Weights of a small image super-resolution model: trained on microscope photos of single blood and bone marrow cells.
Rows from block 5 of a small image super-resolution model, named by matrix and row number. Rows with one number belong to one channel. Each number is 128 + 32 x the weight over its row's rms, rounded and kept within 0 to 255. All counts start at 0.
After each channel's rows are labels from the 100 images, of 14976, where the channel reaches its highest value: "strongest on" is what is common among them. Only what is clearly more common there than usual is listed. The data: microscope photos of single blood and bone marrow cells. In brackets: how many of the 100.
# convs0: first 3x3 conv (model.mid.1.convs.0.weight, 256x256x3x3, each kernel summed), inputs 0-127
# convs1: second 3x3 conv (model.mid.1.convs.1.weight, 256x256x3x3, transposed, each kernel summed), outputs 0-127

convs0.253 [ 74 103 136  76 130 129 114 117  65 175  88 124 170 126 121  94 159  81 191 126 161  94 177 206 131  82 118 198  78 123 140 158  79 115 163 148 112 112 107 148 144  68 129 146  92 131 107  97 118 159 106 143 147 104  65 117 122 127 115 131 124  91  84 181 128 111 157 156 133 160 133 192 177 190 114 129 148 121  99 114 132 132 130 132 153 132  64  91  88 122 139 139 181 101 196 121 116 141 144 133 112 104 160 142 209 141  70  85 148 129 125  94 150 111 142 106 149 118  87 113  61 154 103 155 159 140 144 150]
convs1.253 [187 179 185 164 148 130 177 169 130 138 164 168 153 118 196 184 110 156 126 164 132 137 113  96 194 165 158 122 161 130 119 215 192 131  76 148 108  82 135 112 158  93 138 168 142 164 172 123 156  86 160 151 169 136  65 179 133 152 142 104 138 141 156 119 146 137  99 103 121 135 101 105 111 124 172  77  87 200 106 106 171 145 119  99 142 140 134 155 159  98 173 111 134 111  99 132 153 111 116 112 172 134 139 124 105 106 169 164 101 162 105 158 142 177 145 139 164 132 134  87 149 118 163  96 196  96 105 113]
strongest on: smear: peripheral blood (97); cell type: segmented neutrophil (87)

convs0.169 [120 135 121  50 146  98 105 132  93 159 142 155 137 103 140 143 125 118  68 117  84 191 129 128 151 120 142 137 126 147 136 174 122 130 113 123 129  90 120 129  68 145 141 164  90 157  71 117 147 129 100 149  91  59  75 104  64 134 109 108 175 144 184  46 115 143 112 146 102 113  74 135 187 113 134 141  79  17 107 152  88 173 120 110 105 129 108 150 138 120  98 138 133  98  77 190 119 145 109  96 147 152 143 112  90  99 105 142 134  86  73  88  80 110 140 103 103 145 134 128 123 129 161 170 138 124 101 112]
convs1.169 [146 171 120 171 147 163 131 143 129 104 128 129 132 129 136 141 142 141 136 166 116  91 103 113 114 166  77  78 130 132 121  58 115 149  80 178 147  89  68 181  88 130  85  93 143 129 159 123  52 109 158 155 168 222 122  77 149 172  90 162  42 186 132 168  62 109  80 140 121 189 131 110 132  97 127 133 203 142 115 203 109 100  54 121 124 128 111 171 130 121  98 138 155 124 174  84 182  95 148 143 117  75 172 171 109 134 109 146 151 157 104 139 136 135 149 157 162 131 114 131 164 156 156 100 145 107 132  50]
strongest on: cell type: segmented neutrophil (45)

convs0.237 [115 138 146 106 109  94 132 109 140 121 156 113 105 135 151 104  91 122 107 143 159 117 138 123 133 131 101 171 136 101 146 175 149  93 127 173  69  46 156  75 119 168 148 126 117 160 142 185 130 109 151 115 158 115 133 123 155 123 114 125 130 166  87 117  66 165 121 112 133 141 132 136 105 119 141 106 118 117 104  86 127 110 123 143  54 143 113 139 114 101 114 117 130 104 116 158 114 128 143 131 106 148 105 122  98 125 145 130 123 130  88 117 161 108  87  84 100 154 143 109  81 162 130 146 100 104 116 129]
convs1.237 [177 117 160 127 136 147 145 188 181 149 139  91 182  96  95 119 140 119 105 140 162 123 128  88 129  70 101 102 148 110 107 109 152  87 142  81 183 147 115 134 114 161  84 122 165 176 104 155  92 111 170 154 125 139 129 104 115 198 135 144  76 139 121 141 168  94 134 122 117 123  49  87 141 121 116 103 144 121 119 212 120  79 100 113  99 123 158  98 157 135 101 160 148 169  93 138 155 134 125  78 135  86 113  75  66  82 128 174 202 126 143 118 112 126 173 145 148  97 139 109 124 133 142 116 178 129 135  90]
strongest on: cell type: eosinophil (76)

convs0.67 [119 176 147 128 176 112 153  92 133  88 114 102 111 176 180 130 153 183 145 158 130  83  86 128 181  48 131 134  97 156 147 200 145 109 164 133  69 118 113 145 156 118 136 124  62 132  71 151 110 126  88 119  96 119  96 119  35  90 123 130 130 162 125  49 118 137 113 176 153 117  92  86  81 123 170 146  52  81 130 129 119 157 148 124 109 138 126 135 173 120 105 156 126 117 117 122 178 133 108 152 169 152 170 103 189 118 117  95 160 125 108 127 122 103  54  98 127 191 128 127 166 204 190 117 129 124  94 180]
convs1.67 [138 132 134 116 149 133  91 146 152 145  90 131 130 142 155  81  75 119 117  80 115 141 136 134  86 118 128 101 170 150 127  72  98 110 115 114 141  12 161 189  88 151  84 147 132 156 130 126 122 138 178 148 153 143 155 151  90 120 113 140 149 150 117 162  94 104 149 133 105 159 105 135 116 115  96 136 164  75 122 127 105  98 112 164 153 135 151 177 132 142 141 163 150 130 184 145 129  70 152  84  92 109  87 141 151 196 171 152 166 164 131 175 117  99 170 111 111 141  91 126 129 112 113 161 115 103 169  98]
strongest on: cell type: segmented neutrophil (42)

convs0.219 [117 177  70 128 144 130 132 135 118 109 132 146 162 122 130 164 145 102  95 147 199  95 111 147 136 111 118 125 143   0 109 155 129 145 144 111 128 143 123 149 103  96 140 151 102 128 132  98 161 108 140  98 159 120 116 132 131 129 131 149 120 138 160  83 131 169  88 129 157 132  69 129 132 138 133 113 155 144 100 149  68 114  87 126 132 141 136 105 140 114 150  52 143 125 116 170 135 178 110 145 150 120 143  99  89 174 167 116  44  49 117 118 154  89  99 116 154 150 141 176 121 183 146 133 149  86 152 189]
convs1.219 [ 86 123 110 158  51 131 134 127 127 116 109  98 113 161 124 119 117  67 142  95  89 104 122 154 137 169 124 197  31  15  93 172 135  96 146 174  94 145 128 128 157 150 153  80 125  90 130 147 100 122 172 142  94  91  79 126 131 145 130 119 107 155 146 172 119 100 175 114 152  88 142 125 169 137 160 104 176 182 121 137 176 156 110 113 121 138 122 156 141 139 123 138  77 131 130 104 122  78 146  94 147  88 113 156 100 100 125 144  77 166 112 159 102 151 150 106 109 158 146  60  57  97 100  62  99 133 118  94]
strongest on: cell type: segmented neutrophil (57)

convs0.119 [102 130 132  83 100 129 147 164 125  94 161 137 118 148 151 106 102 123 119 137  98 130 109 133 125 130 147 139 121  51 113 143 115 160 104 106 156 102 161 115  83 130 141 109 106 174 117 128 136 100 107 135 117 109 133  91 161 122 113 149 121 128 115  79  89 113  96 130 101 135 105 115 127 158  77 120 126  99  99 150 119 110 113 120 129 142 115 113  79  70 118 128  97 160  96 107 128 141 112 130  74 122 120 102 105 128 116 106 147  75 145  86 129 148 126 131 145 113 128 116 175 102 174 112 138  66  97 118]
convs1.119 [131 113 212 153 144 157 135 105 161 126 101 126 144 153  97  98 132 116 144 156 118 114 125  72 116 126  96 123 118 159 153 110  89 118 114 131 127 186 113  99  86 182  78 142 111 129 113 158  55 160 148 153 131 146 116 111  93 184  87 181  82 152 111 165 170  92 157  96 133  75 127 112 170  98 112 152 153 111 120 215 135 119  99 114  81  93 104 131 150 152  74 140 138 156 134  84 115 105 141 114 156  77 106 117  96  89 113 139 136 158 188 119  82  82 161 150 162  48 184 144 107 155 130  74 113 193 169  56]
strongest on: cell type: segmented neutrophil (43)

convs0.73 [118 135 137 115 162  31  96 133 160 142 136 110 108 130  76 107 150  94 152 129 176 107 123 146 122 124 147 133 150 119  80 125 111 140 126 167 140 141 100 144 117 117 137 160 102 125 148 138 113 122 144 140 128 157 136 165 119  96 152  96 132 100 134 144 147 119 148 140 147 150 186 111 159 158 189 104 110 128 111 162 142 137 157 148 133 172 120 107 138 130 148 122 141  89 131 117 139 147 137   0 114 111  91  99 181 163 106 112 143 153 181 103 145 130  95 147  92 144 138 123 149 185 112 172 177 134 107 125]
convs1.73 [120 125 160 123 125 188 181 123 137  73 115  98 113  94 128 138 147 146 126  98 124 127 123 147 135 121 144 148 122 113 129 131 186 148 151 155 110 127 139 126 149 125 151 123 142  74  40 118 111 138 238  96  69 106 146 113 162 182 144 104 104 156 125  72 118 127 127 132 129 127 102 130  94 100  99 132 133 147 150 140 132 138 138 118 170 166 138 139 198  98 126 170 121 123  78 133 162 112  99 206 133  69 104  99  68 110 121 153 111 131 111 172 134 178 156 130 135 144  89 116 152 153 168  95 123 126 175 105]
strongest on: smear: peripheral blood (97); cell type: lymphocyte (44)

convs0.17 [150 139  59 100 186 116 151 147 101 180 108 123 144 119 140 111 181 165 175  90 164  83 102 123 120  96 124 104 120 128 139 203 111 104 104 136  95 160 141 147 149 154 101 113 109  87 128 115  48 135 179  97 228  63 132 114  96 121 125  61 105 154 156 160  95 128 115 128 161 175 125 150 177 152 116  94 179 146  93 116 140 136 185 153 163 154 114 100 110 110 103 125 122 142 122 155 151  98 104  94 182 138 109  95 148 141 168 103 159  93 154 132 136 113 113 197 131 118 151 105 150 129 165 179 171  91 134 154]
convs1.17 [121 127 100 132  76  87 129 135 139  96 158 150  90 143 120 123 108 163 123 102 139 157 101 113  96 160 107 157 167 105 134 102 157 171 157  77 105 103 165 104 145 164 150 183 146 101  49 152 138 181 109 113  91  94 189 136 135  96 139 129 177 128  72 114 118 124 151  81 149  65  83 134  82  98 105 173 104 105 154 124 138 144 124 116 128  88  94  79 101 141 142 146 183 157 188 166 122 124 111 110  24 121 143 168 184 174 150 113 174 115 140 133 117  88 139 115 115 157 119 197 152 171  61 140  99 154 102 115]
strongest on: cell type: segmented neutrophil (42)

convs0.193 [107 112  83  92 113 117 156 176 144 122 159 132 154 142 142 154 136 121 131 133  92 164  97 141 153 139 132 131  97  33 143 130 141 155 110 135 192 105 130  99 116 111  78 127 105 164 111 120 167 103 122 152  86  99 107  62 124 144  90 115 133 163 162  81  76  93 124 116  76 125 136  77 142 158 157 135 165 112 102 168 144 128 122 114 134 140 178 118 102 117 112 200  83 150  65  86 151 126  96 143 138 117 140  71 106 102 119 141 158 108 118 125  62 175 117  93 207 138 117  99 111  94 147 105 124 102  81 108]
convs1.193 [167 121 173 146 139 157 145 132 143 143 103 135 146 143 115 106 136  92 171 137 151  89 126  88 111 113 143 106 143 180 107  88  29 132  96 137 177 201  83 128 111 158 106 136 163 166 143 138  61 120 119 145 142 138  88 100  85 198 123 138 107 148 130 165 152 113 127 105 112  99 107 134 185 157 148 107 138 115 121 171  95 116 104 113  98 140 149 127 200 155  57 128 135 146 106  64 105  74 159 106 163  91 120  76  76 122 119 138 106 100 128 110 136 101 183 135 116  41 140  62 107 143 179  96 141 125 168 117]
strongest on: cell type: erythroblast (40)

convs0.191 [153 135 122 142 109 121 167 141 109 145 160  96  85 111 139 131  58 136 124 145  99 171 151 127 155 110 112 174 143 147 112 183  86 105 119 104 172 162 132 158 124 110  70  89 152 143 142 149 163  96 122 102 182 137 149 121 111  66  97 129  96 110 126 160 163 135 145 133 132 165 135  97 124 141 108 132 152  61 124 142 110  64 131 134 110 124  79 108 131 101 145 142 173 109 192 130 138 151 163 149 118 120 203 166 158 146 146  38 137 125 103 144 103 184  76 168  80  85 135 127 110 162  93 130 168 100  66 135]
convs1.191 [128 138 104 115 164 159  83 155 138 159  97  87 166  87 190 126 177 106 115  63 174  94 149 134 114 139 104 128 129 139 116 211 157  79 154 109  69  88 141 219 169 164 133 160 117  92 106 122  69 161 163 128 125 132 134 151 123 162 132 173 137 127 127 169 132 111 152 144 141 172 181 179 150 115 157 134 134 151 138 108 135 145 140 155 153  68 166 189 180 134 117 135 151 127 106 186 165 132 146 105 106 122 114 140 156 146 135 177 143 121 119 196 142 128 142 113 102 218  66 165 166 134 133 157 115 130 191 159]
strongest on: cell type: segmented neutrophil (47)

convs0.232 [149 158 127  98 153 112  94 117 111 123 109 131 133 139 147 132 122 117 138 146 150 142 133 148 141  81  95 129 163 116 147 140 155 120 135 184  92  56 106 156 162 154 139 131 131  76 131 123  94 170 110 133 149  86 106 143 152 142 133 107  95 177 108  70 128 121 138 131 102 142  74  83  97 110 174 119 123 163 108 164 122 107 124 160 183 150 155 154 145 155  99 113 140  88 119 127 115 126 145  90 143  94 109 104 121 146 162 214  32  70  75 128 164 126 127 122 142 131  74 137 109 100 149 174 128 129 145 121]
convs1.232 [121 113 160 110 102  78 144 108 148 109  99 102  91 130  84  97  90 152 101 110 126  96 123  50  67 136 128 121 136 152 163 114  76 153 128  93 145 185  56  71 108 147 116 165 163 173  64 161 130 170 104 132 108  92 165  96 129 138 110 127 160 115  83 136  88 119 151 116 136  78  93 130 152  97  65 154  97  75 124 125  95 142 139  97  91  68 113  87 110 159 134 120 130 139 101 135  77 106 127 152  88 143 132 108 124 121 110 111 147 109 193  62  98  28 129 165  95 131 141 180 140 177 105  98  69 159 136 154]
strongest on: cell type: erythroblast (63)

convs0.55 [111 146 175 148 148 151 138 129  74 126 114 152 170  85 140 147 100 170 119 151 130 176 110 146 161 132 102 142 122 132 152 133 124 113  92 137  89 156  98 142 121 120 194 156  91 201 115 182 103 122 139 115   0 119 106 142  42 135  98 121 138 132  72  92  90 131 117 135 130 125 114 175 132 107 133 122 126  43 107 113  97 160 111  98 144 146 119 128  78 122  48 163 184 131 121 196 129 111 141 160 103  78 114 102 139 122 106 143 108 124  84  99 164 108 122 153 168 138 131 191 124 130 113 169 157 127 163  96]
convs1.55 [141 162 105 123 167 171 130 150 163 132  91 145 126 133 164 105  96  90 126  44 111 158 131 156 113 110 135 135 142 117  87 100 111 101 107 158 113  84 121 201  89  88 111 144  92  81 185  75 112 159 194 176 174 148 144 116  92 155 157 124  84 181 158 173 121 120 118 122  68 175 168 107 141 124 153 135 202 130  98 149 166  97 120 148 165 154 169 192 162 110 147 145 118 109 169  84 181 117 167  90 111 124 118 138 148 175 164 167 137 131 116 152 100 151 133 142 134 158  83  73 152  71 164  94 124 112 144  88]
strongest on: cell type: segmented neutrophil (55)