{
  "model": "image super-resolution model",
  "dataset": "microscope photos of single blood and bone marrow cells",
  "train_examples": 48542,
  "image_size": 32,
  "crop_scale_min": 1,
  "horizontal_flip": true,
  "task": "super_resolution",
  "loss": "mse",
  "scale": 2,
  "arch": "unet",
  "norm": "batchnorm",
  "hidden_act": "silu",
  "widths": [64, 128, 256],
  "blocks_per_level": 2,
  "block": "basic",
  "dropout": 0.1,
  "attention": false,
  "upsampling": "transposed_conv",
  "init": "lecun_normal",
  "residual_init": "scaled_by_depth",
  "optimizer": "adamw",
  "learning_rate": 0.0027,
  "beta1": 0.95,
  "beta2": 0.999,
  "eps": 1e-08,
  "max_grad_norm": 0.5,
  "max_steps": 24400,
  "batch_size": 192,
  "epochs": 96.5,
  "lr_schedule": "cosine",
  "final_lr_fraction": 0.01,
  "warmup_steps": 730,
  "weight_decay": 0.1
}
Rows from block 4, named by matrix and row number. Rows with one number belong to one channel. Each number is 128 + 32 x the weight over its row's rms, rounded and kept within 0 to 255. All counts start at 0. Numbers have three digits each. After the name is the row's rms in percent of the matrix's.
# convs0: first 3x3 conv (model.mid.0.convs.0.weight, 256x256x3x3), inputs 56-63, a 3x3 kernel for each
# convs1: second 3x3 conv (model.mid.0.convs.1.weight, 256x256x3x3, transposed), outputs 56-63, a 3x3 kernel for each
convs0.131 099:183158148148128125140136136173138133162164147150148147144142161151149169160167162146148166164169190157177215102123102125141119129133126102111117108118118147182154099104115099121121103118122159154175111148150146116149
convs0.132 093:102122119109122103097100086106100098106099093110109106137124115134142142136135148091107084107107105115108134135123105133125112120109121137094104118095105120100092110124163094090143102107141098061040097073015096062065
convs0.133 087:143170200110111151106112127144142165133137165142142155082123131076118137093118135087098086104122092099099065126126118141130109147140091121143106145125117130122119065079087093086078090108092128162190099166162103157149
convs0.134 093:175171150126119108112112107098092099101108135121126130125129134107125106096099113140120087139096093117106081104102106096067092110075090160180192114134141122137099154153148150153168128150155157155144096138146144145136
convs0.135 109:127130122134141131124141130138152134128150116113127083139147156106143119100133144153143166156146152186152158117141144133168162154165146164058042176095055212134101152147133152124120128110096170131096166111114208145146
convs0.136 118:106109110113101119139144171138135150124129154134141153112118131119122135133134136078049036083066034067052002122122100130120091135102083129122084120113099131101096136154146156174172148176175198177166197164149200208216
convs0.137 101:116123132123138109121102093147154168163124134173145137118116099112108113128139141171198183195176157138117141105133153136150136114123118126126122124119131139123146142162139104137137100133152107113123145105098121058088
convs0.138 099:193155047189147010159075000152146134127128124130123119108118100096091086096123123123106110119088141127119224145176161138165156122127141139116078129087047146102059160128120163119042187112021135136089110101104074083060
convs0.139 105:122148149120136148094121138103115105090119117100114121116126105111124099148119110107119175135127140112116125107138140140142129139124121124123147124113104084100086147127099149128089146129105146115112141120083154140122
convs0.140 089:151134099151123096127115102113141155122157173122137143100113145109120153128137155111132185134146159126112121140144136134133104135123111141111091126096084125107074142095111142116137123118133130131093112140075153130130
convs0.141 097:141151135136135120109101073127141156138154151138142147097088102119111107124116093158145129121123117137133130160169163144111123124090113111105124119144136104105114138167162133156157099111116127064074116118121092123141
convs0.142 099:041060078086127136104131132138129132129123123128118119105104092096082072112096081158140144132139146123125168124105123120104124151146149176169162172148145211170158077075090105112116113113106101133141111141134119124118
convs0.143 110:109116126108118130100109122170142171151134166155140158141130148119115164147134157155163102165180101148147137092127111129162104099121069142128111150141130166162152099123132134148145137157146155134135165147133122121116
convs0.144 094:114086107111056062087053069144143136127124117123133131141144147145154178141177190150155141156146132147139126152165164164179151151150149117125113090118131068115154129098125123081089129111107099086105139105105107097098
convs0.145 110:188229207123153156030010030149144167130126136088084080136135130136133115094089113094037078075083087149215232136132130109130108122139122129135115121106140082054088133138173115103146098016085122118113135140148108122115
convs0.146 105:089098166087091189118150255146149134153140143147140150094103122073094101097094089089046014099052027052017000136115083145145071147138049131132104169121124161137117097107109115141150110125138099104180069082231095153255
convs0.147 105:154127093171119107174116088135143157118131136115120123157144093155134093156151114119112157124117105150136103115123128134114092149135094105101134094069123110085146138097112124116147134131169121140190122151186093131184
convs0.148 096:196175204152138165130121155152136142142121122154140123131153117150186142165178165121134156127120151119125136106100100119111090120103081076081119068082125095101129128128156097103151105118153110079114118066120109087133
convs0.149 097:133113057160135077169163099171148149166128139185174165160138138144114117150142137143133221114099200113037107113129181114129186107125159089087116132104105159140126196175107172164097172157143122123082118101056116131103
convs0.150 098:131150152149168163140166159144141131143141130156157132172182128168164114158159125143131126144140133145146123130127114131127133139144134140132115142112090134109122124127113132142135143146130118128108102100093078100093
convs0.151 104:041049037126121069198180112118100125139127148104101119119130137158154170166152151147153160108151141124093084101156162135173162122120111124124078144152135129126128109108108150148136114135115103047071151142062195213142
convs0.152 111:033133159004132181000073143119126132090102111096113123114133128127130106138137121128098119122083115206127155151103123144111095160115104160184166136165171119114152120163175041126193044154218063106139091112122035078082
convs0.153 101:133113070134134085121120055127141115149152101138135095109151133116151126108132122098100097086108130112125157113110129136147122099112098114128140116129126122106068089104124117145132140147131129086113124122096130081060
convs0.154 099:166151200138133172160143164144167198137148175145155175143149162153159181141154174090127122106128125133120108133138141130126117121119119145143140129120149139151150081086081069077078073086079104087118104113109088105114
convs0.155 114:090104108130137130117118140096095124130121135128149152132130124119120133119115112113097117121116145116127132115132113116143106112128103167181121134136114112116099150143135156165146168157157191174146135136136129096092
convs0.156 091:194186196180163175205156168191158175188140151207185172125120154132112159163151156192182160171172160146160139131104080099085093122122115136150099162159132154145107118135136114098113091099115128176126161230147121095040
convs0.157 108:000040080050135152109153173100107112110136133125156167119120104125127101135136131193178134111110111080105084177140138147101147111126140140122155135135096118126106051104175129156173190193163042049082061060121074086102
convs0.158 112:109106127077084097120093114107126138117123126151145134120102110118107110123115113084103100092106094063074063116122136117119126113112104131143131117145142109131130089116107126138121107136108141166162123161153161178169
convs0.159 112:121108106135129135154137136119106129140128132145138141115093110140114128154130140129134119109130090131160144102083108129131156125158185094115124133130130120111093150150174140134135154152155128140117138151165119158157
convs0.160 110:107116060127136074114117061158148149153138128160144136164144125145117112131116122148115146143130167148144195120110153136151187163179201150167184145143149148156157107089064110090067132125107047058017042035007055022016
convs0.161 107:070046065066078117122178221152140149149149157129129144110131131095112137112117135093109121077091101036048052137132128165143134150116083138146125149160166137166151117125108135144116112113099091103086090165189148255255
convs0.162 099:121155172114155198097131165091117129087112133091115121150147118136120095128114085128144149140144152142132152124144154113129151136147148130087100114095108140113116076091110060088131047092139134145085155120099115065081
convs0.163 101:118141134119149146104122120148147136140131117127128121140104136155120124165153132077064071080048069103088100111113098100071076127117110107099110139123102153118102148152151130135139160161153111101103123119043135090101
convs0.164 090:126134111145172126142144136162149136144146151157150153130161166127149150141143149131075137131154127104162121120119134144122095129095087107076094086076069115111108067096128127128151155135136098117147113111098116133067
convs0.165 095:086058000176161071190196137129111093152134117163154135109096105114099083120140095132147255074078118108037030122123176126116109125129135117131141103127128118118135107083029129147133117133165105107086117088118095119081
convs0.166 105:137144153132140139120128131132130133139139148140150156114120128107119142126143154144137114134139116123114117142141140147144150124129147094094080078098095107098097170167158171160136142128116136140149156157141115138147
convs0.167 097:139155146106116130098099120115133133128137140105131132126130128129145131113131122102120114085113102106150128142145162145124125167147127106166135081156120103132101143132140148125120174130137122144155092112109099129126
convs0.168 107:000000000128114127198196191085071083131109118123111130150140149161157167156153144150176154106127092122075095152153137161138122106094110092100137129118138161153134094039055119093104200181188086094109125118106154147125
convs0.169 100:137138117140138116147133098118118141111109131129120131133118116128113101136123121128146166133131178155151178097093110105083089119107131141108110100076076117069086131143163132163172145171178089112070077097068080082069
convs0.170 108:106126139116136164136136145132133157133117132159138148143137157134133151166157159160177139165166148169175167130140142149173142150147113145111089141118090181145143121126154118132164121150171069074066093094111099092102
convs1.131 103:143121114133111140117115171177138083133095058126105065126121100147156130126140119170165130155145138105096093142120096131122116113109121118115164131116157163178207113116126110096117138114115103133140108118139110138136
convs1.132 094:144175178170221221178212201097077086086067062103063057102115116123128122140137127137141139155166166142169154148175162162190203156187180143140150140148158130136143109114118125123127154150127106086099088071078099083089
convs1.133 083:168192149128148155096096105095149174094149164097125147192190217188211199163200182124123116099105133095105121109116103110107103109109061155135178148110133118076132140142143118097131124107118099065142113077120079155115
convs1.134 096:155186144135185142130116114144105069157135106191162151116116119089092116113102109138110112151162157200211186113131131133158156188198182114089126104112132097112107105092129116108156126172186159161158110117136163125139
convs1.135 112:131124123140135105168144144188145141172169163144133148111156191072100163084109139126116100144142123093113132041078137081099126104113114134137122150128125185187159124125130116136119113123121132148168114113171113128174
convs1.136 105:086119117131158152142149137075089081134139117178160141090115130100131120129141125173161135174148127169145137182126108183128140186170193151120100155147085142134110140115111098100098075092085092102059110122110114143101
convs1.137 102:127130140120121140079108096128105087148096049161101081131133118132143139102119130117112111110122092118074116112171156114187069115171149081139123093150123100112107118128091131129080141093058155159199137139176167130174
convs1.138 093:230148095175110071173080066146168164095121137091115138123143172126127151108140160069134166061129165087146159155161144148177147115157147114179155140185145129177140169104176142099133161110119095123126162134123151160103
convs1.139 113:159132137154159136158156160129109140160141148143125171160148146124137111131135118146132101156135110180165141156141076189154093221210145120161147125129110085114108146130087146097061147119114141156175125132159133142157
convs1.140 095:128123133150129109118099052130111166131106175127126161128143160141167182175161170114109139096085158113089144170191174199166156138134139112186124113165122131155103111168130135158130156131107159119114130082103162110102
convs1.141 102:170154128157111108129120092138170179099098130105074086138109134157126137189178178076112113121159150108158134209179169162143138156104113108126147123139145154193160109114116134130136112128139171145134182185173174162131
convs1.142 101:078100129130150146119119123097111093118127128120134140059078076113124114124133109104099109112109114117122148133101084145122102125133123108077080112098075131112086126139130129151140142165149154132077123100098073096114
convs1.143 121:116139118132150128111125125130104082114078067119091102101095094099098101079097102113102097119110099116091094091078087086056028073072096080065091087110120110119120132103109101106098115099093149192155160171157146157156
convs1.144 083:156188172151173149119113116074075100073074060086107099125154145113124131099104113134129142098124119110123149120125141106136113085123140097136137105114129123098097146118143142143164136112150141116163130113123130115130
convs1.145 112:124178105074099084033040057136115141129090104067039054144160145147135138187172162128130111103113118099125164174134120166145124157164154110113156126107138133141131148208198114152150131146136126041076149127113158161168
convs1.146 095:076111121097145152099142142082116116148145117131121159138176150138140125128119106142145124153138121132144100185144091147131090102106099145132106157118103124112108125111148121111151089133143037086132043111179043122146
convs1.147 108:134125127134117119143148162109126129097118162106116171147133080164143071158156087122190170103153159122148133151164153162152155124134161142142151125139160163149145117122123101119152105148144116114108103109086118105101
convs1.148 088:125156186089148203093137202139142080117098059116090061117122115132111118134121121142133119138135118114105106127171157125193200096171182151145162138148180143150174101108090082113123097128138124130139123122122133128138
convs1.149 094:099078101103073059099088106096121152069097137072111133119120134167148139156132115041071118042116157071132150124158168135134202119131191128144150142146159146151133166119155207115145185112144140131120108102134130113121
convs1.150 097:155178152164171152142150168145148115153149129148129134155121129146121155116106146128135126107125112121110121179154151136121132122125128128124150104117155132133147101102095107105090089082107175191168191163155163147125
convs1.151 099:087032049168111127227212184115108115096124163111138168082080093093106121121125102125128114132122139059083082098106133077071147098078127141158127137159134103097095139117079149134115145139171165140116147150141107117134
convs1.152 101:065130174084104136101128121144180206118102154108068116168117123168134127199159147095160108084132134119112143174181159168173146179156128091131124098110126095103106137160188132132169125144143177131069185139092198136129
convs1.153 106:163104103112086081112115051139127100135135117127109078098128159092105128093111140122104129102096139107113134119126134127166152162148122172162125134151127066094130124111144129094121147129154110131171108127162122113156
convs1.154 086:170191200138155183109125161080094114070086104079104121168169169137145152115128126148128103139123101103106088100118126101139151080124112159096086158104094167120111142130120120112119108113131134158215132160194141159200
convs1.155 126:141167175143130168140110117117085141128128186167143167137129135138155154114107099148148128147141145145148157229200150190141092129106120166179138140122123103116113149191170153172158121109108126076119099083111142161128
convs1.156 089:158192141148163117101096066118128110118124114134109088140142157147137139138141133115114128117158122132115113147189138156174099142136154169139116155137132161116124133110128121140124154144125177179180165151132162148185
convs1.157 108:081079113075135171077126139141143133178152130152112141111087113119106147136128146104097128131134136112123122201175170169183146132154143122108078092107099088119132117115106131116146134139179195158120184146099165113091
convs1.158 091:179163139167158146162135145111109116114123094100103075139127141115127114085116120113127100146115113107067064104099108114099111110090108170139153158127156159147180152156151150156158151157140129144150133145133157173172
convs1.159 113:155129106176143141185161169148171169132172205129114124108088097146136127195214163134138139149162150149164147184164161164155143153128133100132127094135140105112136124157142114115122131112121088089075099095093142128107
convs1.160 107:129101120087068100093092126113103099082082083091101104080092101088105103121126110077068092078077108129121154094067054095060071121123128127121140123134134134146151168136136165154138149130129183184156165166152146128107
convs1.161 099:145143160154204207178210171088135166116140149094115126144171192127159151136126129117127088125140124119112089140131083081092074051068080147158114166120110165137148145124128110128144136155177105077128090109170099111129
convs1.162 100:064095089083103098076108114125120127127117118136114111158127124149126126148132113157162109112106086128100099103098082108126122144139157124117144107163166162220182155186177164185148163181150146160087145155101165146125
convs1.163 103:109146143110151162101123114109098145121099115114117150144146150134146125117110108180172131194210184196176183160147126178181132179169169167159145133129122072096112180185178179165177134142159113121169115096145107116143
convs1.164 092:069135115109140111174175177110104081134085072160100049118108118100105109164164170136126124104101090122137124119150154101145130113120125133147178117151161160210219124123115140133120121118128123143091125097127131114140
convs1.165 096:052072053159145118171131098101137116110150121147136143125113104145131138154111107082123135105141168095141172158151130166145149144156185129121152100124175159141156109111125155127122190105117157159112105116135047091121
convs1.166 101:095108117095105080103102075096092093094085073103072052151172180133162170126123135112129140096096114075098087131092128117089122107087117103123139094091107106098115148164161150162146149151152144133137145108138144134160
convs1.167 094:098124114093131137107110100133083097136102066143078071172135133189169138188165144131136154112089111109099122213174120188134106178139126112129153125132116129138127136156151148160150142138155137099068179119112169153124
convs1.168 113:048016027158153134237255213114100114166122145182182175142151136106140137099115095143158158163121143062047077157169175138129095100103116146125109100090091099091080120113109164143144146144142124124091144109107124116139
convs1.169 099:109099106109098102108106096169201202165179177148152162134139137148141161139147178142178183136162167140143144121140142133152163167174148141125105125105111116105123077086087076080086101111101132126107155133110154137126
convs1.170 107:064077071098139142118161173144145140140128124111098091106122114100118110110140145119103103106088076127095091108093071117098078120132153075087093103121138144165151088073106108138133132141127174197191170167197170163198